Weights of a small self-supervised image encoder: 5.49M parameters.
Rows from block 4, named by matrix and row number. Rows with one number belong to one channel. Each number is 128 + 32 x the weight over its row's rms, rounded and kept within 0 to 255. All counts start at 0. Numbers have three digits each. After the name is the row's rms in percent of the matrix's.
# convs0: first 3x3 conv, stride 2 (model.blocks.4.convs.0.weight, 112x64x3x3, standardized in use), inputs 0-6, a 3x3 kernel for each
# convs1: second 3x3 conv (model.blocks.4.convs.1.weight, 112x112x3x3, standardized in use, transposed), outputs 0-6, a 3x3 kernel for each
convs0.3 100:127169167147150230134193204121120113122143137129122156099134111125168170121146118132134108121145094193193158152127112123143092157126110086103105128141132121137152139147146135160186119138160
convs1.3 091:149137080165201148169191176192142159176101148167095143131168100155151127151174119111116110055130087115082105096111083128121093093099097041085057111149112056156100082151137148205179108154114
convs0.4 100:102110112149196179159175179137103121160124123159122157186167202162160235139169187177220204083091124068102099127109087103086059101091107137168159203197207130173169130163184136132183158164214
convs1.4 106:126162170151198167089099048133082066152120096175159108133154145165164146136117109122150154110153143114094101107138143125128115100161137136117150175151165104100133127192154164224181123125117
convs0.5 100:129112101143158145126137147112110139127115170147174164120173158102108129113124116149180198109105133164163166114128144130144152122160125095116134089150145115115117082110128061095114006038090
convs1.5 101:108092086133152109109156105132152152113125132112133104122114069151140115127100063154171135187213186146161161107161173153152116149139111137142152167161181131129149162143149122124082122121129
convs0.6 100:160134108165115129165199132115126131119107124124140150136168106141140117108097077137194152155149149170152178120094121093058062103054102093090123072127106075031113104126134117144135147145169
convs1.6 098:113182152131136089145098121150152155112048160126088138129142078147120053101073048113197176159158212114128117145162160161183135187200151100087090116128115115134146210171154149116132093057081
convs0.7 099:153147112121133080142139108136144150172167182212190205139137129121178191131172174132136140144106093148166165072089095072102090085108116141138159121162202179140162088134135061096110062087087
convs1.7 105:102178210162191162188172088101140124093163174111133159070097121158179088139133086140131137166158149187161142004073092128148096100165129085107090143162093109127118148158145174170149193173109
convs0.8 098:102114103087165106134140122126095140128096118121072158143135150135137154062095105147138133106080140193190173097145151108101138125123159131072110140124174122104159114127146117116139067091127
convs1.8 103:099159126155233183168198166144113114092106119129163176089107161153139193095116155148171137135153147114132142184189177179146115163140125122190120097138107099149114114148135142198155100096152
convs0.9 099:150133114138189145107128134155152187133164189121114186121103120104107153124141158106107102104094110183194206097058052101127102136150156129131136180112196165169156057055064049087114094140157
convs1.9 100:119149135159217190135168145084110145097151152122128115096122112109125165110150183092103112100139120117110100073104102152152152106164145120146129170183159132169137142170134174209187145172133
convs0.10 100:156126096124142123113134143105086111075112113148142121077110112124181155117194149189207189158145171157172146142110100106141123124119142128144141153176218156197230133161182112120183099104121
convs1.10 101:166168125124146123110128136149121139135135141115131097090099047111140036079119083149153111141140111092100055066094151121114086055113069098105131172138145139163142145133151123125137105078142
convs0.11 100:111144138097157133117124102079108118107085145148113143085091082103171134126167127125158124120092091136145156136114130124096166150158147120115140134160203138145198133146136112092115126095103
convs1.11 097:127150140162189143151147103175164167183229172130151154106147109114164089099118088112143093161238195157190157167179223159146164167144143135131141193163127148173172153122095143149116132092087
convs0.12 098:168170123139165097148130080145134165140118205124131236140153112135196167103141059104074124071072118155131174105098098105111087144127098119106143147130216135117180121137104123123102136123101
convs1.12 097:145093130112160185112122169122089055078091077107096104063114092133139092104137086139132117125157130143142133096121128164149135069132141124165145150153131117182147128128124118178180118121173
convs0.13 097:116132094125147111098089096104090142129114137126121129099111100131140144128126120106107142112130120191203185135126129118182166191179159119120121105057089128076109130126125116154178150165166
convs1.13 111:112112116093134117154126142159146154126112059129125116102133086110109149074093065108140138129165171161180188125103099092070017130138138112124123195207205109146139151118139080080074116079108
convs0.14 097:137137109156104051163116048111099124109119158127189177133129150122155122117094060076103122115163211098159170125145134135137127134118120126134132136152119107126145144158134169169130150098130
convs1.14 096:149078088140111106147134149145155110146189139142172124146119169112060148159124196131162161160136183136175150112116113156140127080123104112147121135131156124105138094128083126149171117115158
convs0.15 101:125145112120088077083081062111081131098083128096091116125135143087077117082045106111149129126111146142142155194182172181165144151150144104116121102110132125146106165150161150160160104113127
convs1.15 097:034084107096121136129111162133113137124121124127124143150168110150138172175176182103114117115152135072123124115119135132105082118136100096088098088043080113083108141157130111124107048080145
convs0.16 100:082087086140149140102136162130111179125114166114073188092097093067114083040118083130113116122119146130176168136135112136128110124120117131157133173175189187213202111105084116120136123146165
convs1.16 101:102144124187204189098118085126086122121152136096055114087130145157173139126153151141091094132117099105078061114137119170180164100160145133153136149149122116115091137125128133169167127140108
convs0.17 102:133155144115115146117093129103133143130162140124098152094097069108097125114098129105123132110131141113117083161113084140127142111114125123144145117093111118170132117127149106138119089104115
convs1.17 096:086083081117121111165149122107096099094085104103053096163143097165139119193168158114086091100068072144128111161150167140138154196164150107116086141140110163136149084110093124123105100158106
convs0.18 101:110119160117140168121157170138132153151125138157142161101101117091114148115138142136060094072096060113092111121105080090094060096118093113088057123103072143143138069115068101131107105149103
convs1.18 095:108108112128127131151112138125120114094170100107134105119157156148163124158170096150136137152174122117146136120127094127121061077094064068123103087142103081147098125091094087090084118134116
convs0.19 100:138190149128126146153170158096122103063113080084091088106093111097094071087049106159144183137128096178170116155133129118149129097120144145131127157116110151127127125148156162132152180217185
convs1.19 105:117122117128082067166108113087028112050037105101038122147082133139053080133071101167154169155079138160121154120129155143149144150130136085074110124157111136187141149109158130064166157127169
convs0.20 100:115132112163131129158195159081082101092093087117064101096068092113131069145130073172187160181152175171202160127140182082126110114074100116128136113178148144170181085069083117146115141148173
convs1.20 100:120178187112132207158101149154159150125171115122127091133143155121126146122112125123144155099108116093087071136148073115134127101151133128162071164195169116141142099121199137164137161165145
convs0.21 099:149167147128139098118123124129132139139128155137118135130080082140117119177160154106075086076113075089090075107092087132134109157151136109096086138129117108113106156102115113113113130122124
convs1.21 110:099060128123110131166111157171109180154101197148087181114132111097122056127177120102088095083084079102098094132095122169134108091082065104136127165160141123152112084068115084089109105084112
convs0.22 101:130151160121144141100116117117155156141106141122105147144172190145139186068130153123127130134168117090109120145163149139134209156176188114145152129175124160138127141165146137141151083157149
convs1.22 097:132138130164194148118156099104140114157157193139144133148139089175167056142159064164126137168157134170137168118140160142153140106108113149158117133133127112143129101108091075120071087115083
convs0.23 101:126124151095137106139126128135159151127146151153130106079085080149108126162180169089088105125115109135122116126120130123157167112122140108133099107141130118128129140127121134171163122135120
convs1.23 104:091125120128132102118125120128155133156172199134148121121108089134136067085110097123127110110126114082070066110121111185203145111138137135124104157196149133160119146088145105087104187194177
convs0.24 099:160169175163120174141167162131124118108055120137138154121125142135102110108086056113124140086097108077074118067070091098088063092084090174138123147136048139090042123106088128109062129085062
convs1.24 102:131159155128151153110128097175119123149132115178180163129141121154130141129089127145164182143124152144131153158170110172177123173136133134152097124070107123110137167158140139145105087090115
convs0.25 101:136127133133114114134120121109098142104105140126133174106067083118160082129132103107070077133095083119148124137137146134146131111104128153143145155175110122146126143172162142142184122140161
convs1.25 101:097091142117140133124142104105094115123060087119094108114119130111129121152131079132095157132106115154105117124141117119136101096127129155181132145200159120173134118093142138153125169134137
convs0.26 100:104102143112132150122084106132149134142120141152133155082108106103115097131158124123179161131140122081148089119126169118137161113136147138157178137125145167186167099152134082169125071111133
convs1.26 094:154127078190160057153131053084168091096179142125179135135121111150137190122150132124100082145133096145136099134108150163133099152129124156154119152114128111110120160154128124103092101088160
convs0.27 090:090081085109105126120112138110101125102082115106119137123139147130126162179171211144115137110135147181168191113097114120119116126136109122131116118135087128154128127099106131139143130109113
convs1.27 131:102121120065138086114128132135130131095141073126145136089120095161142249088145130141142153114152147143135147121135075135167026129167115113121097108117113113139129114075102097072062154097147
convs0.28 099:142124127150100071127110071133148130130148176106143142119104091132152129129127096158151145138159163166188167112135140122121146107123137127114089125132131091122131143121115114090114103056076
convs1.28 096:113099137101114099110085085175180121134152126116098094113107093111083063131146130166116111156113088138123102176161187148120150157119122109144131111097116117063154144143140164156163136151162
convs0.29 103:159201186129116145141152161143144125143123148124142131096142122071099117113132140155140143125118110085117081113119124117110110112116105154135147117141131156134147065048056104111096116102109
convs1.29 094:122140147139131137145150155106162150103143138084109086142098099132122123119117112106094091123112127124123146120133133136124124101101115102128108109122091105066071083103113091107106095121103
convs0.30 099:120144166137127179156175159092069129076066065091047109138160157147156159127113140172205220158120195141135157132140114096107106073086103086107125125074106151162117138084097112121098123116108
convs1.30 102:127100151128125129151103097086024101112087158137087182152137090154112045152138090123145129138117138139114161131157193207199255167197221117144107134089105114105104156161178144151184065067090
convs0.31 100:101137155113117167133160169116143150133156125142129138144166122181196171106133117155150172136145100201155145144127132114136130117139145098111131191146149192140117065067062093127078106112078
convs1.31 099:077112094100114100096101102094097124077131100105062137117150075128149113126156108142054085094111066125083115134149163153179156105131107078093107106103103114147119130116143078106113080110100
convs0.32 100:156122103183152097155111112121102126111107126128118131131105128074119133099120149123128149104131157108128165146124096137133099136145133102104156068126148076059129071090121045070087069047068
convs1.32 097:162100097133085134139061043128135101091109115092121112132166104158177155160162160126138138145146161093124145090057112167098093130109117190148161203141127180126128133102167138108142129069126
convs0.33 098:125143146114117083070037049146123109121094103151145094123149155109127139119132147083102061123138108161200184091120121159140136173191160129153157124123139160189157134158139125183157121144135
convs1.33 097:099063109143130130124122130152189161161166117130151132140160126109116087132173158112110148102126125100114112117099082091087039125115089178174123183054087188144142086127117133151145149138136
convs0.34 099:107098109116122119115127130110138174088127143105091152120097126092113088110097109157154152155191177126198170134152141150156153128162132113094077094141060125103092169157100186147120159164114
convs1.34 095:129134160123055125113114146167167170163177154175172138143151160126106162152134129106117102091134085100105079133114116128138110125159144086129100110133131061145123153117133133098097120116112
convs0.35 100:130124132141098163126138137079088102088092100127122138129179156120200198135152114125167147125199191176194153119120101132144079155113119129099108123161151151137145145110117120148154138163173
convs1.35 097:099142093101131088125152146124064129067107120168132133120156066147120138114145133137198162157155135125113101071097098124098080126140108113135147085093138098151181148158118145187208101109139
convs0.36 104:094088073089115088075103089102126133124129081112000073118138161130108139167187200106091094122138108144126119116149113125110103125129127157132133144104153153152181135166176115156211160236210
convs1.36 097:116110123146134142130143106077087088075133140076137132156145125156146123157166124077036074081042082122074116121126139159174180129167145157159132158174124131189135137111160119115120114153111
convs0.37 100:100090104099101117109077117149106075178107090175143113094110155067137178081152183158193141137189115117168147159152121121119118122141126105140142104130138072121129138160199114161211122138188
convs1.37 094:123130134182139081153112073143152106136181126112202125146209143130217152160193159102113096119130089137149056139167149143121104143118111123136141130112162116107181146137125158150156161115150
convs0.38 099:102105098098136104114088102126131143130109105138109116134130152075088119134164129100133118124127126114132137198205189132160149081102088155174202105142164167130183104129148084115104075124141
convs1.38 107:134076084167128121135089106154144151172127198175187225136173139108144102108150151120126119127123119133132114123110120114120100126107074141127133144102111131114128101108084112107102046059099
convs0.39 100:146108116115076072113064074138160138134156131129154138124117139134119150153144159141121129131169177092114120105123145122139184115155169124144123091117141087116141111108130139198191164200195
convs1.39 099:159142087175150135083121117119124122134145095096085123094118136105080094127146160120124151112155163160180171148140093131105068136100072075090100099130127141120133162166163177187170141141116
convs0.40 100:092112082104129089104138117087088107080097084118077108138105122126108061150093079142155115148158095155154115121174198134156182138113140155120114226190124212164138146145109167131100161154122
convs1.40 105:120114144148091160146098132102141139130125123108127115103156158156179176136148142107117142123104152139130148121108105140163144103097139127148104116132138093091115134097143139093104122111082
convs0.41 100:093060095107073113084079130108105125139108108110104119132124117049116123089102141097129117123178158107133130160146131128130131130145133063123163059105124082100098109059089081072089099064094
convs1.41 093:103089106137142119178083055175113062124145148109104068205153156167146166189146199129135082127165084164165135058066091114086079047039090171114101177140108169116123140144157189132138169140117
convs0.42 102:137121136157155190137171148146102119159091104163103134086120144121133173125201168101060076147166090151184140134123124139186120173149133090085094117102111137152128119134168121154161131167158
convs1.42 101:093085077139170132146150111096052086099129095082109100145125117144129108136112104147101121120110106131101103108096085124122109097110123093092100108164133121209144116096149120138161109141148
convs0.43 100:105114079127137150160187160102120124122133149132090141142074111087085110121129139125133150150144188160170178138102075119110066129093094093076061105093104102145160112078093057092113087090110
convs1.43 100:177131081176176130148093119144131123115163144098091109153181128157153055142130119165163152159142104105141132164146107177162138132125085099114097167224160116119109115105114157172167141155127
convs0.44 100:125175161127167129104068087115102108137130130141110148127082092094106100092111076138165144128145152115160130115077111105093112114102112102074051065131097088149152106093107134132168159190193
convs1.44 101:113132104135185131150128126137113126091134110059098056124162129114192057114140072127122112139151149058121077147159112154153088119138119160179129158203139093146107171163180122125125150144148
convs0.45 100:103116158089139190114147172114087123095088129086089162154107100092132124087103125120140165116111183130133146153135092133119079104102109151101104087066062108047083109134155084148148105108140
convs1.45 108:169137120183162140165108122141166164117159169094150157121151154141207171119152144126126118128126089106107115120102114139147056104135102110165128156164095167149130120118154132135156122132122
convs0.46 099:157164133168098209164157166129085082117098093125091082096116127088107129118131124121115147113186088132093082072108132083145092099118101102071108100132078119092079161174143166126154136154118
convs1.46 098:066110099114127101111116097074063160095114140124135143201165139172152134161172107123102122105090120106065147137129194137140178151152171106109138092117099094110102097106084077077101110128116
convs0.47 102:076087097086118108083082063120123125084107105118143123102108084119179168136195200153145127168144129166120111135134171115174124119116140098128105066131150147169158137169150113155168098132123
convs1.47 105:130128141093111138104121158121136111125148141106102106103078074135151118115122100132154115151159162126160153032060057113111046063101045126128119173181138135129110162132176093123150162133141
convs0.48 101:151144147143134148138099139145107097107116103090034102174150155144140119098101105168189151148114164135168161113123153115123148114154145117099125122111154123126143097090120092121103108107095
convs1.48 098:128164113194180143160150122147124132121118104111048105122126130150132163151141170176166182132132120146117109133132119155123131130120089125156108124117091132116105126160133152178139106103099
convs0.49 101:112126105097148133119135136134126112187142112158154107129160103157155119136169129153129087170111057187163114095133137121133173137114112144122086155146110142125091135085108135121112157119095
convs1.49 092:111145139074168130073152182155151160149186142136206151146125093097094132136150113094107124087136151097104151153106117107078077133094105138181089127127065091115118158106122139131098147110122
convs0.50 101:118103105142103113157143148135134121082130107117097125053096069101091126146198182084103118104132111151177173201230201165163146124146148135115103104096064127085116088108109095096115110123111
convs1.50 097:085124148086137183105163169138089172170130191142067157165139061122104000113125028148108116159117117152119138151154162156144153131148127095136105113187129121161095139069119145137160158189157
convs0.51 102:159139136135188105131121097137117110130132137115078138105105116102108147119138155139143104152154126148177133116124152149114170117134130094143135174158215161192212115158170125141186146169190
convs1.51 097:121136149171172181133126095163112164173104190148037126170144116160170108128165087163149174144130114180148115140142158193164169126119117104126132111139154083134134115069118144150131130117093
convs0.52 101:131170163133133171111133146103096091171123133184219196138197165113133146062075092169180139141158124116126125146165118149124132129133117116102121110094105127078106139163151127129126083043065
convs1.52 095:047080057119151125108149143132136113128144114144158108124139102095133086098097108151143137138151137087072082166140129149133126145102077121169100101017114118046133147163124121181085104125113
convs0.53 099:089111083115139119108134114125122140137132176140137170135127175147130196130114163156100128155129152112090119117093119123107105127096107152130118155137130138113106139093113136133135124100134
convs1.53 135:121065133123126132145058126131080146127099147094055143106139050118147063146197069143133146129139134164129155115085108132125117086103099096137134104135134088152145107094108124126141146085160
convs0.54 100:108141189091111099145086081119111149082117119128080101118132081150178095092110056111089048081083077068141116116121145112133129127125145116136127105146183082125130126112107088138154057090130
convs1.54 094:089064108134047035186116083093151104082127084101141109086092139126088110194088063112120164172121158149117115162143104164161144080140151155174146158195177125119153116121145145093116153133119
convs0.55 101:089116089101147080108114094135123124142122111173138103113148113085123100144154136183162153133113120133136114136152155138125116107108127095139076103096098080124085159177128146154107108114096
convs1.55 094:153091094168138058164095061102164126146138144137170157063138170122168210094121121138114143165143174140151160092096131096110078137145124158151157158149136137152143126130105138109083141112107
convs0.56 102:130112150111142091101062129117128145142148122123098133180159133111142123115098085123153149158134181165181198136174143133140164159184125143145117139142101137088087143171128154156107103118082
convs1.56 102:174150137161176140131120100114067126094055158110103109103114145125147101103149113104128124077108080077116107110123150098093072084104118117116105123104122125138102160132115176174156115102151
convs0.57 098:088140124064088138091156134127122120108136121131137161062115106155162138130155187124127129145174165167197182106117129118146155118150128102130131154188167174192165147154124153167148142176144
convs1.57 096:115140097099050108074075130112149118114199108092132078135126134108091152123080167124126138091107085116118101139133080194213154133143121127127097119139138088096094131125144115109081066086020
convs0.58 100:127113116131147098143133124121103135112087138098105125145148145120131136123139141162176156128127099071075093182240206183169183143169133142186157151151139135115127135166161138110148111088106
convs1.58 102:122131096113113085129117105161118120182164157128150166133139127101100096086062056135151138128150139140176155150149169095129134136145154083106073120122140103095105116126101115134120082078074
convs0.59 101:153102106077089097093094139150136115131127086119118095135114110161165124154133117113136122164164139120177136076072114096105117138155155092163096101149126103178125128174179148175160149170173
convs1.59 098:198137125180073083141079140126150124111160085101143097120133175138144237165183180109077112087026107079068108097053102107141109095122147160175158140198154142156149165164157151139131152153121
convs0.60 098:091128119102067127109118132106107141097099125120107112131139147138168154112159178130169150165193158157159157133158142132145151148146143102150151114172165140170152136158133118135139101118115
convs1.60 102:094092114066074093116121150106131091093166094083119083134138092084089096111070129124132144094086099103163134133170143097143109133140107154135122102120105085064081127128129124113135092101100
convs0.61 099:141161165171120179114157139116090138103106110110104138119126103112106067128122129122109115142161088145104126168191147168180139128113116155171148182180138181157124134114133123102100124140095
convs1.61 102:089098106108094081129122148134073140098083119125064126135104127128097138157133117157152189139025104152100135131127115133151132123111100094126117087130110100110101160103130143082104131121106
convs0.62 101:145088118103120120098090127115092115110100103139101153142121068101124069129093050082102115128137130120149135121144132142141147145152108113099129126145105138096130120091121092073062108090068
convs1.62 097:170117079181183105139122055155128112114137143129132107161138091128149130161180139140128125163149157126112100078064140102042122108059136154136110126073102096110133151123064140160109116114131
convs0.63 097:116134134145130147103126143122128132139122185102162182164166171150139164168161183143117132144129141130115156148105127115105082133140123146166178175191172156169144127101118083084081093060057
convs1.63 104:100118113084118125099081103124128145119133146124135111159138118138135172135140187062057070059052030053069057158173140116149124092091082156142132143115113150088116140165150198216210171175159
convs0.64 101:120108109111071067116075100157176140140122121083077093115113100119141165159204182125130098161153174149149147167177171154134154137171151135149150131174155082162166088089076082099084084103083
convs1.64 097:159109152128095157109114152176186133155189138127060102150117103107114090137171073098052093092057080133136166127141108104163134150148087103133122158152089125096081126103139161139131141145129
convs0.65 099:117044076072063036087023043123113103078071041098069103107115062116140097111136093124143139140121148146174175146169147137129162150190186113103113127122120142127143131147110129181164144154134
convs1.65 092:149137154169137107139119099161072140124099123142062135109128166114098139119124141119134142117124122152143144130109102146120109126100102154131154146141106145152135116113116129072101091038078
convs0.66 100:195165165165144171179201185137124150147149143157136129130116113120158125152097106108087077089106123064099108098075110125086095130124122143160135140137116141139152098093121107133122066096080
convs1.66 097:124095104063035063085054066146165192123163187131153154126165150128159162120159149116146136089113113099099109125160168091141165110140161094160154108146156121135162153133112155122103171137127
convs0.67 099:110095109098096097140123109123159150183189255161245228154185176137114116134109106134165197126139174080115136142161173117121117096114096138129103163144103145144122131120101169096062157072082
convs1.67 098:126098155108141146113128125163203115158190119142180126148143161178168170135100133106107094117149104118143106148164139117142136156084110144183094144119153082051167142178153169183155092148142
convs0.68 101:128092113125115110120104110108097104098086090105092094109137126104100099093120116192201150176165180149135117120114132117138136112134114121134122117144102123098121164179153138165133141142113
convs1.68 100:123183175120094087123068108142143139137119143146128130123125078100109028101066058131200187163150190133155135125136144137171129119141142162123136152176135111091122138127097099080096087022024
convs0.69 098:121117116133103116116121120143136102145146147133157150127123161154131144102130141087131149110185172124121119142109099109126096121085115182157131226171132205132146172167167217219195207186164
convs1.69 101:165085059150078079137115093118081089137106079124113105098121167119111184154146198171147138129134137133122113169130099187176133140131120091097143075112177078075130085100113080108122075072082
convs0.70 099:135136105151171096159149145112115123119116124119125132158155133170166110153181150108142120155156139104138119126123123134118115098107121123163147162218200152174167170185191164192212117158165
convs1.70 098:117121138145149110119145111144122112205141124205180137145133145164124144126132142149151168135136134166130097097078082165141125130130128099089098112125107108129093165132169167149129134144119
convs0.71 098:138131101118128070129100083122120141106139163095129143116153143150164183137157164149125067134142106168185130156143114149120117120107132112119130138184192121146173127108077129132109124166127
convs1.71 098:107115152142063128100089127086106128147143099111126110115138167157126156154152168107098138149149140126123148131091092137098124109096083102115150128146159137144127164159165152131193131163156
convs0.72 102:134172176141167191129166140150094129125122072097084133074123160122118202154226201141134117161125148160164144081097099055100100107103130106143169151169202174200195156161135172157136144208159
convs1.72 101:084138122104155171118160143161144146175190168133126140160155123184174071117139082175141142155167127152138164170173163179149162164188179107074084113138097094110097142073121167154171123169128
convs0.73 098:151165172159173132147151123083082114098083107119116149152127120142142102073082055113138136117129138127155139140133145094051082098070067144153165166204181171186184100115099095133093115129122
convs1.73 106:083136096108174149126162142094060144104137143088114148124124161118123146087108147142159151148207220145211216174169155213149147163165164133122074139104077087120073128165134138196164080125104
convs0.74 100:151130137142078118128121117123117102119143092112117075101077094087088101109097098180181146171160163106082098137134169131130179152123172125111112085040112092107100175141129148094108178141128
convs1.74 115:143175153143170151132145139162174155167166154161163148142139157141125146131128134160153160135121140131138131171175179167188196164169179162177164169192156182187170147143129145158154147133119
convs0.75 102:114120141136138141122126116183167147135143124170145156147151154168150182158148160127118111120135073130144119126149133116127123138130164152184160195181157192177151107123121154171182161186181
convs1.75 103:114109118090031055157122157143102137102120138145068122175123135143098114148094125158139153141114145167192190151147156168139124173145121110111070160181117138151077143135155126097104091056048
convs0.76 100:131147148138148185121181168113098109114083064102096101123151157132145138119111104130121144139154151133166142167205184182182188163169123148155146174158155156160144129119112145150111154170128
convs1.76 095:113175148106149093108206116157147181191182194164166155154095046129102052123087034091117096113185114098128075131177139117138131131167136061111124081124139091160174167110074174147102136167115
convs0.77 102:109116129129118143137149165100100117092072129104107147155162144185157162157161118106090102100113113103089125096103115065091090101096093171195166167194152135143141113128141116124133130130133
convs1.77 097:103142129086165133099147158142173132152190125138176096142130156155100183125105130127125116140149132138116169135107119118128062104124101098135094044128079042148095108090095125115114086126108
convs0.78 101:134141137118182131143139123116098105101102098098108136130166140167147166183206186121154155126126158135161188093088096120069100141156139128159157169213213183202201142133123151145118175196171
convs1.78 100:105135151136133164131148150160119093142195149142111143150148063151154019142165097117126097114173129149165157186176178182147147157154143119087106149148118088129107180157147168107178147167147
convs0.79 100:180181177171160168163163150131167155162118169151159184137146134177182142134159114108137129116140098128107122123145107140135123133134116146137134135174132136132142131156148175171184162147155
convs1.79 090:155122105152179116145168107120120111115101098126101112115082094109069074119063085106137110109167146103127104108122121106101070129136132130114116106132112068097114127119129106119128142157131
convs0.80 098:149114134093118077107051072091093094069089103050105121099088088068131090119087076151206164193143201165210157134095137073093177111117153138150124139181167106204179115131163111124125094127139
convs1.80 090:190125130183078117144137160152145128139162108150143122114157137125137154141132135099102137150102146127141150156145146148150125124141131166167145165211122136153108203157155169141145153148144
convs0.81 099:152180158156174197160173171093069112089051126107105164105111090126174156143130100088128122116129152114165130135081113108114120115119117134135157137179210126171195116110139092111116101105104
convs1.81 088:103134115108105136105144160153102148127139101162163144099097085100096117067086103119153112152178157134128125132156154167132140167214202095119124074139094085152119135134121141157200120174146
convs0.82 100:138122153124101086109103077138145164161158198164186180161137136196190173173157167095106106074126104126167151108079074101100094131145146164153147167198176142159161140099121105120151111131166
convs1.82 107:146132131110121093134149136130092115124101147110128138156105118134111135127095125116101125101097074103079070143105141107053104136081114085093053112106081087058086097120111048070074100099135
convs0.83 099:133156174163178211166180185137129150093101108094093115119123122085156128141170150112113092126117132079121120065073088069102094077086108122150150101150170096165193099109112103151114099120117
convs1.83 087:150134171095095173087095156098115131083160115080140124109131145119114185086112129147160169160169193170152190087142097102096143126166152073137102126140084091135028083127140117169187117158103
convs0.84 100:095136141121103165155158168123109103142113102095149131110122126135212157129177183093119141107129146129169202130116115116129147120172169111119130106060127118100109143123106143118106166135119
convs1.84 095:114102120111083111113118102146110115127170093103131105152172168137141179171152162139108093101021029145104122138160148127150172126158124103133118119167151139180135125127140134099154130111097
convs0.85 100:107091118087129123122132136125143119132127127133154158100095106092071134105130099128156154100165107136147151198183187159135143115100137096129112118100109096069108160176176145128161117128152
convs1.85 096:121153140090121104124119130165196166195174193186145162141156105143152092123120053126130119115154146094137158102112140104120093128168126153177172147171166127170179151118140078069101090101103
convs0.86 100:148159177127135166126136129129131129137144128144151139139115098133126093145112080133136109147138097158151108157111088164144090151148105174152096174157099154139115098059030102069000129111014
convs1.86 112:119119141144148108117123086080112112046090132059081109133106085111105081122117102121122107147134144136151135092125160075084147085107176145099084116114086095113139162141094147146115127155134
convs0.87 101:107097118137131156152147162140152114142157135123132147139108130148150154123093100169227232154236173164204176123130137126152128119144138153147148159148126138116147135143161131163177151181176
convs1.87 097:162154192106127072118138111142200146132174115118213124103126114113117180111100105119196162110177197105180175119127133115163103096099100135114104163133153123092163116109110116120141089067132
convs0.88 103:116109124115135133125143139117119144099090153103117164097013104100108086090072066134089099109083120099082110125117131113096100086072085130087094144129104153131131141121142127124131120141136
convs1.88 099:132138129118169132102159096079129093106128108118151138082095141130100122166138107146152172145170138155189200148157110120135096127103108140162108101140068085065069103105095124145097111138098
convs0.89 103:131154149109180126122134124157147164166180177140142164107128109107104133119124149140147142153128157148157155141132111145147101130122114104141128118127148124178152157159127166150118112120111
convs1.89 098:101136178134154175108123128102101039150135118146170132116135111170186148123168119096102107095120113141109124123143122134190150147152151149126094136135120110149138148159147092111147066071067
convs0.90 099:105078110111092063111078106138121152127111121138102133128141134073101111053059117161214172181184194160185154142128111123100100109085090147147082148130130120121116092135130075122152088111156
convs1.90 091:178153139150112128132119145119180122112172107103170121163141150143133191159131188144168192155149199134165172116129112113114129096119128147150126125130093092017074114174129145149146120153148
convs0.91 103:118114116107115102109118126130121102148116176114184187166185193185184204185188181109122115108100082102070118131144128134089115098142128129157143167158160162156161136102084162127063189126140
convs1.91 091:124146144121128162138137178148168150163200155145174167141120119137114131133095100158133139144117143153127164119135108088124100086102070126147089107132113139124113156159147137152124128135109
convs0.92 099:164195175142130155174137166143128120115126132132135126103143140110091118133137122173178160169212188165191194135129144141146140142149151161147160160155174139160186113097121099114104081082082
convs1.92 102:125137147137149148129156155134158137134156147133177178161154134143121085125131114122099122090047057060037047153137131152140123138108122132134099150075102156103115155182143118155123130129143
convs0.93 101:148175154142096137121098100119108109093099081088070063167182143184176115188138115118167159116128187135151153111148155134200205195208187142161159173155178147145153138136127126139108087100113
convs1.93 104:146140096172126169136187218142135151134149152130122101120138128115155163147175182115090095113060042105087097115099107126107097108154119117110121124109127126135090168154135129119141119159144
convs0.94 104:124108117135123148132157150107078114109097116095108139099140140105114138108141119136134122122117111106131105094068079112124068127127127115116114098105108120123128095074068096091068117122112
convs1.94 101:125142112095123115137107126119097117086080087116048117127147105135146088119123107082114108117148128142159137100117114107092089093097091115119137179180190175169208149153136152148182143157131
convs0.95 099:140126133145137143136150121148113118114134112118114121109087127115114086096123110078109117098132091103147122147144136123166130093095101144136107151113126163171103108103087131096089124141080
convs1.95 096:089110117105145102125125088074066086090106130089094118130083090116069055117078075117153104098095103086084070138146142155146158131133141103105105132155137147165128071071068110103139093130106
convs0.96 101:147123090133137093126089069078068109090122111124102109142155143162163140140174140137085099121102146127143161116135148091116175093135175102083143114130180125097146105116157091110212101177230
convs1.96 102:095127132103139175088146167104145134133144105097110095097130129107109142113139162083106130105145131106144141104075099126118109104122094088154151116173138128189136045109171082128168138144153
convs0.97 102:135108101106100039143069084148136112142132147118116127173173157181190179177205180134105154096078100093097103124145142140119177134163134147178165173174208134137155137129088089098097121087074
convs1.97 101:111075128128088142148115156150169110132142114140130122117127117116111075162138140130153119114097100128103104131113144072073058080080074189160158142065060135053080095074106085082109115071115
convs0.98 099:127145144133112176148152157068082112061082089119095145159167162136175130105079087170168164141133144119119113114105119138147137127132124140167173115152097135095125138139141171170201148175197
convs1.98 097:134136136122082084080090125149065123116088103162063130173194157148162128153136147113125103118133096108100092141107099161159116167157141160179204156149158135184170183177182202146183105099112
convs0.99 101:105106089116122120120108127112125155119155161129123179095055090084070062147132137108138142147166161102150126092115086061096090115160143099133108073152105117175131113151122129167150139184148
convs1.99 104:124125104143144131107143119085145104123220149079138111103090142133114136118106131120112125147120147169156173072114058177191162089153112127132122168183176106088085169147148148146123132182106
convs0.100 101:168182168170118187179183152158172129177155172127145173121088121113119149129153135126125132127141146116159155116099110084140089106090100138109073153174126150199162120127099140153118161169127
convs1.100 100:105122136141143197128139171129158108119162083122146071111122156127127139096106103135161112124138136102049065106134125145174152082132138110128100128207191102177154123100145127098112130151140
convs0.101 103:132138174147156164171170210130134124106136101129135124122167178140142162129170188083100108069147082126166167121157123111122141132123104131159136120140130146173125103128119144124131165194169
convs1.101 102:154140172153148158161151162127065114103138150069092150187125155165148073160124103163158183167146160129103125096122123106135144111128115140123089150164121122148107150125120141106144129120114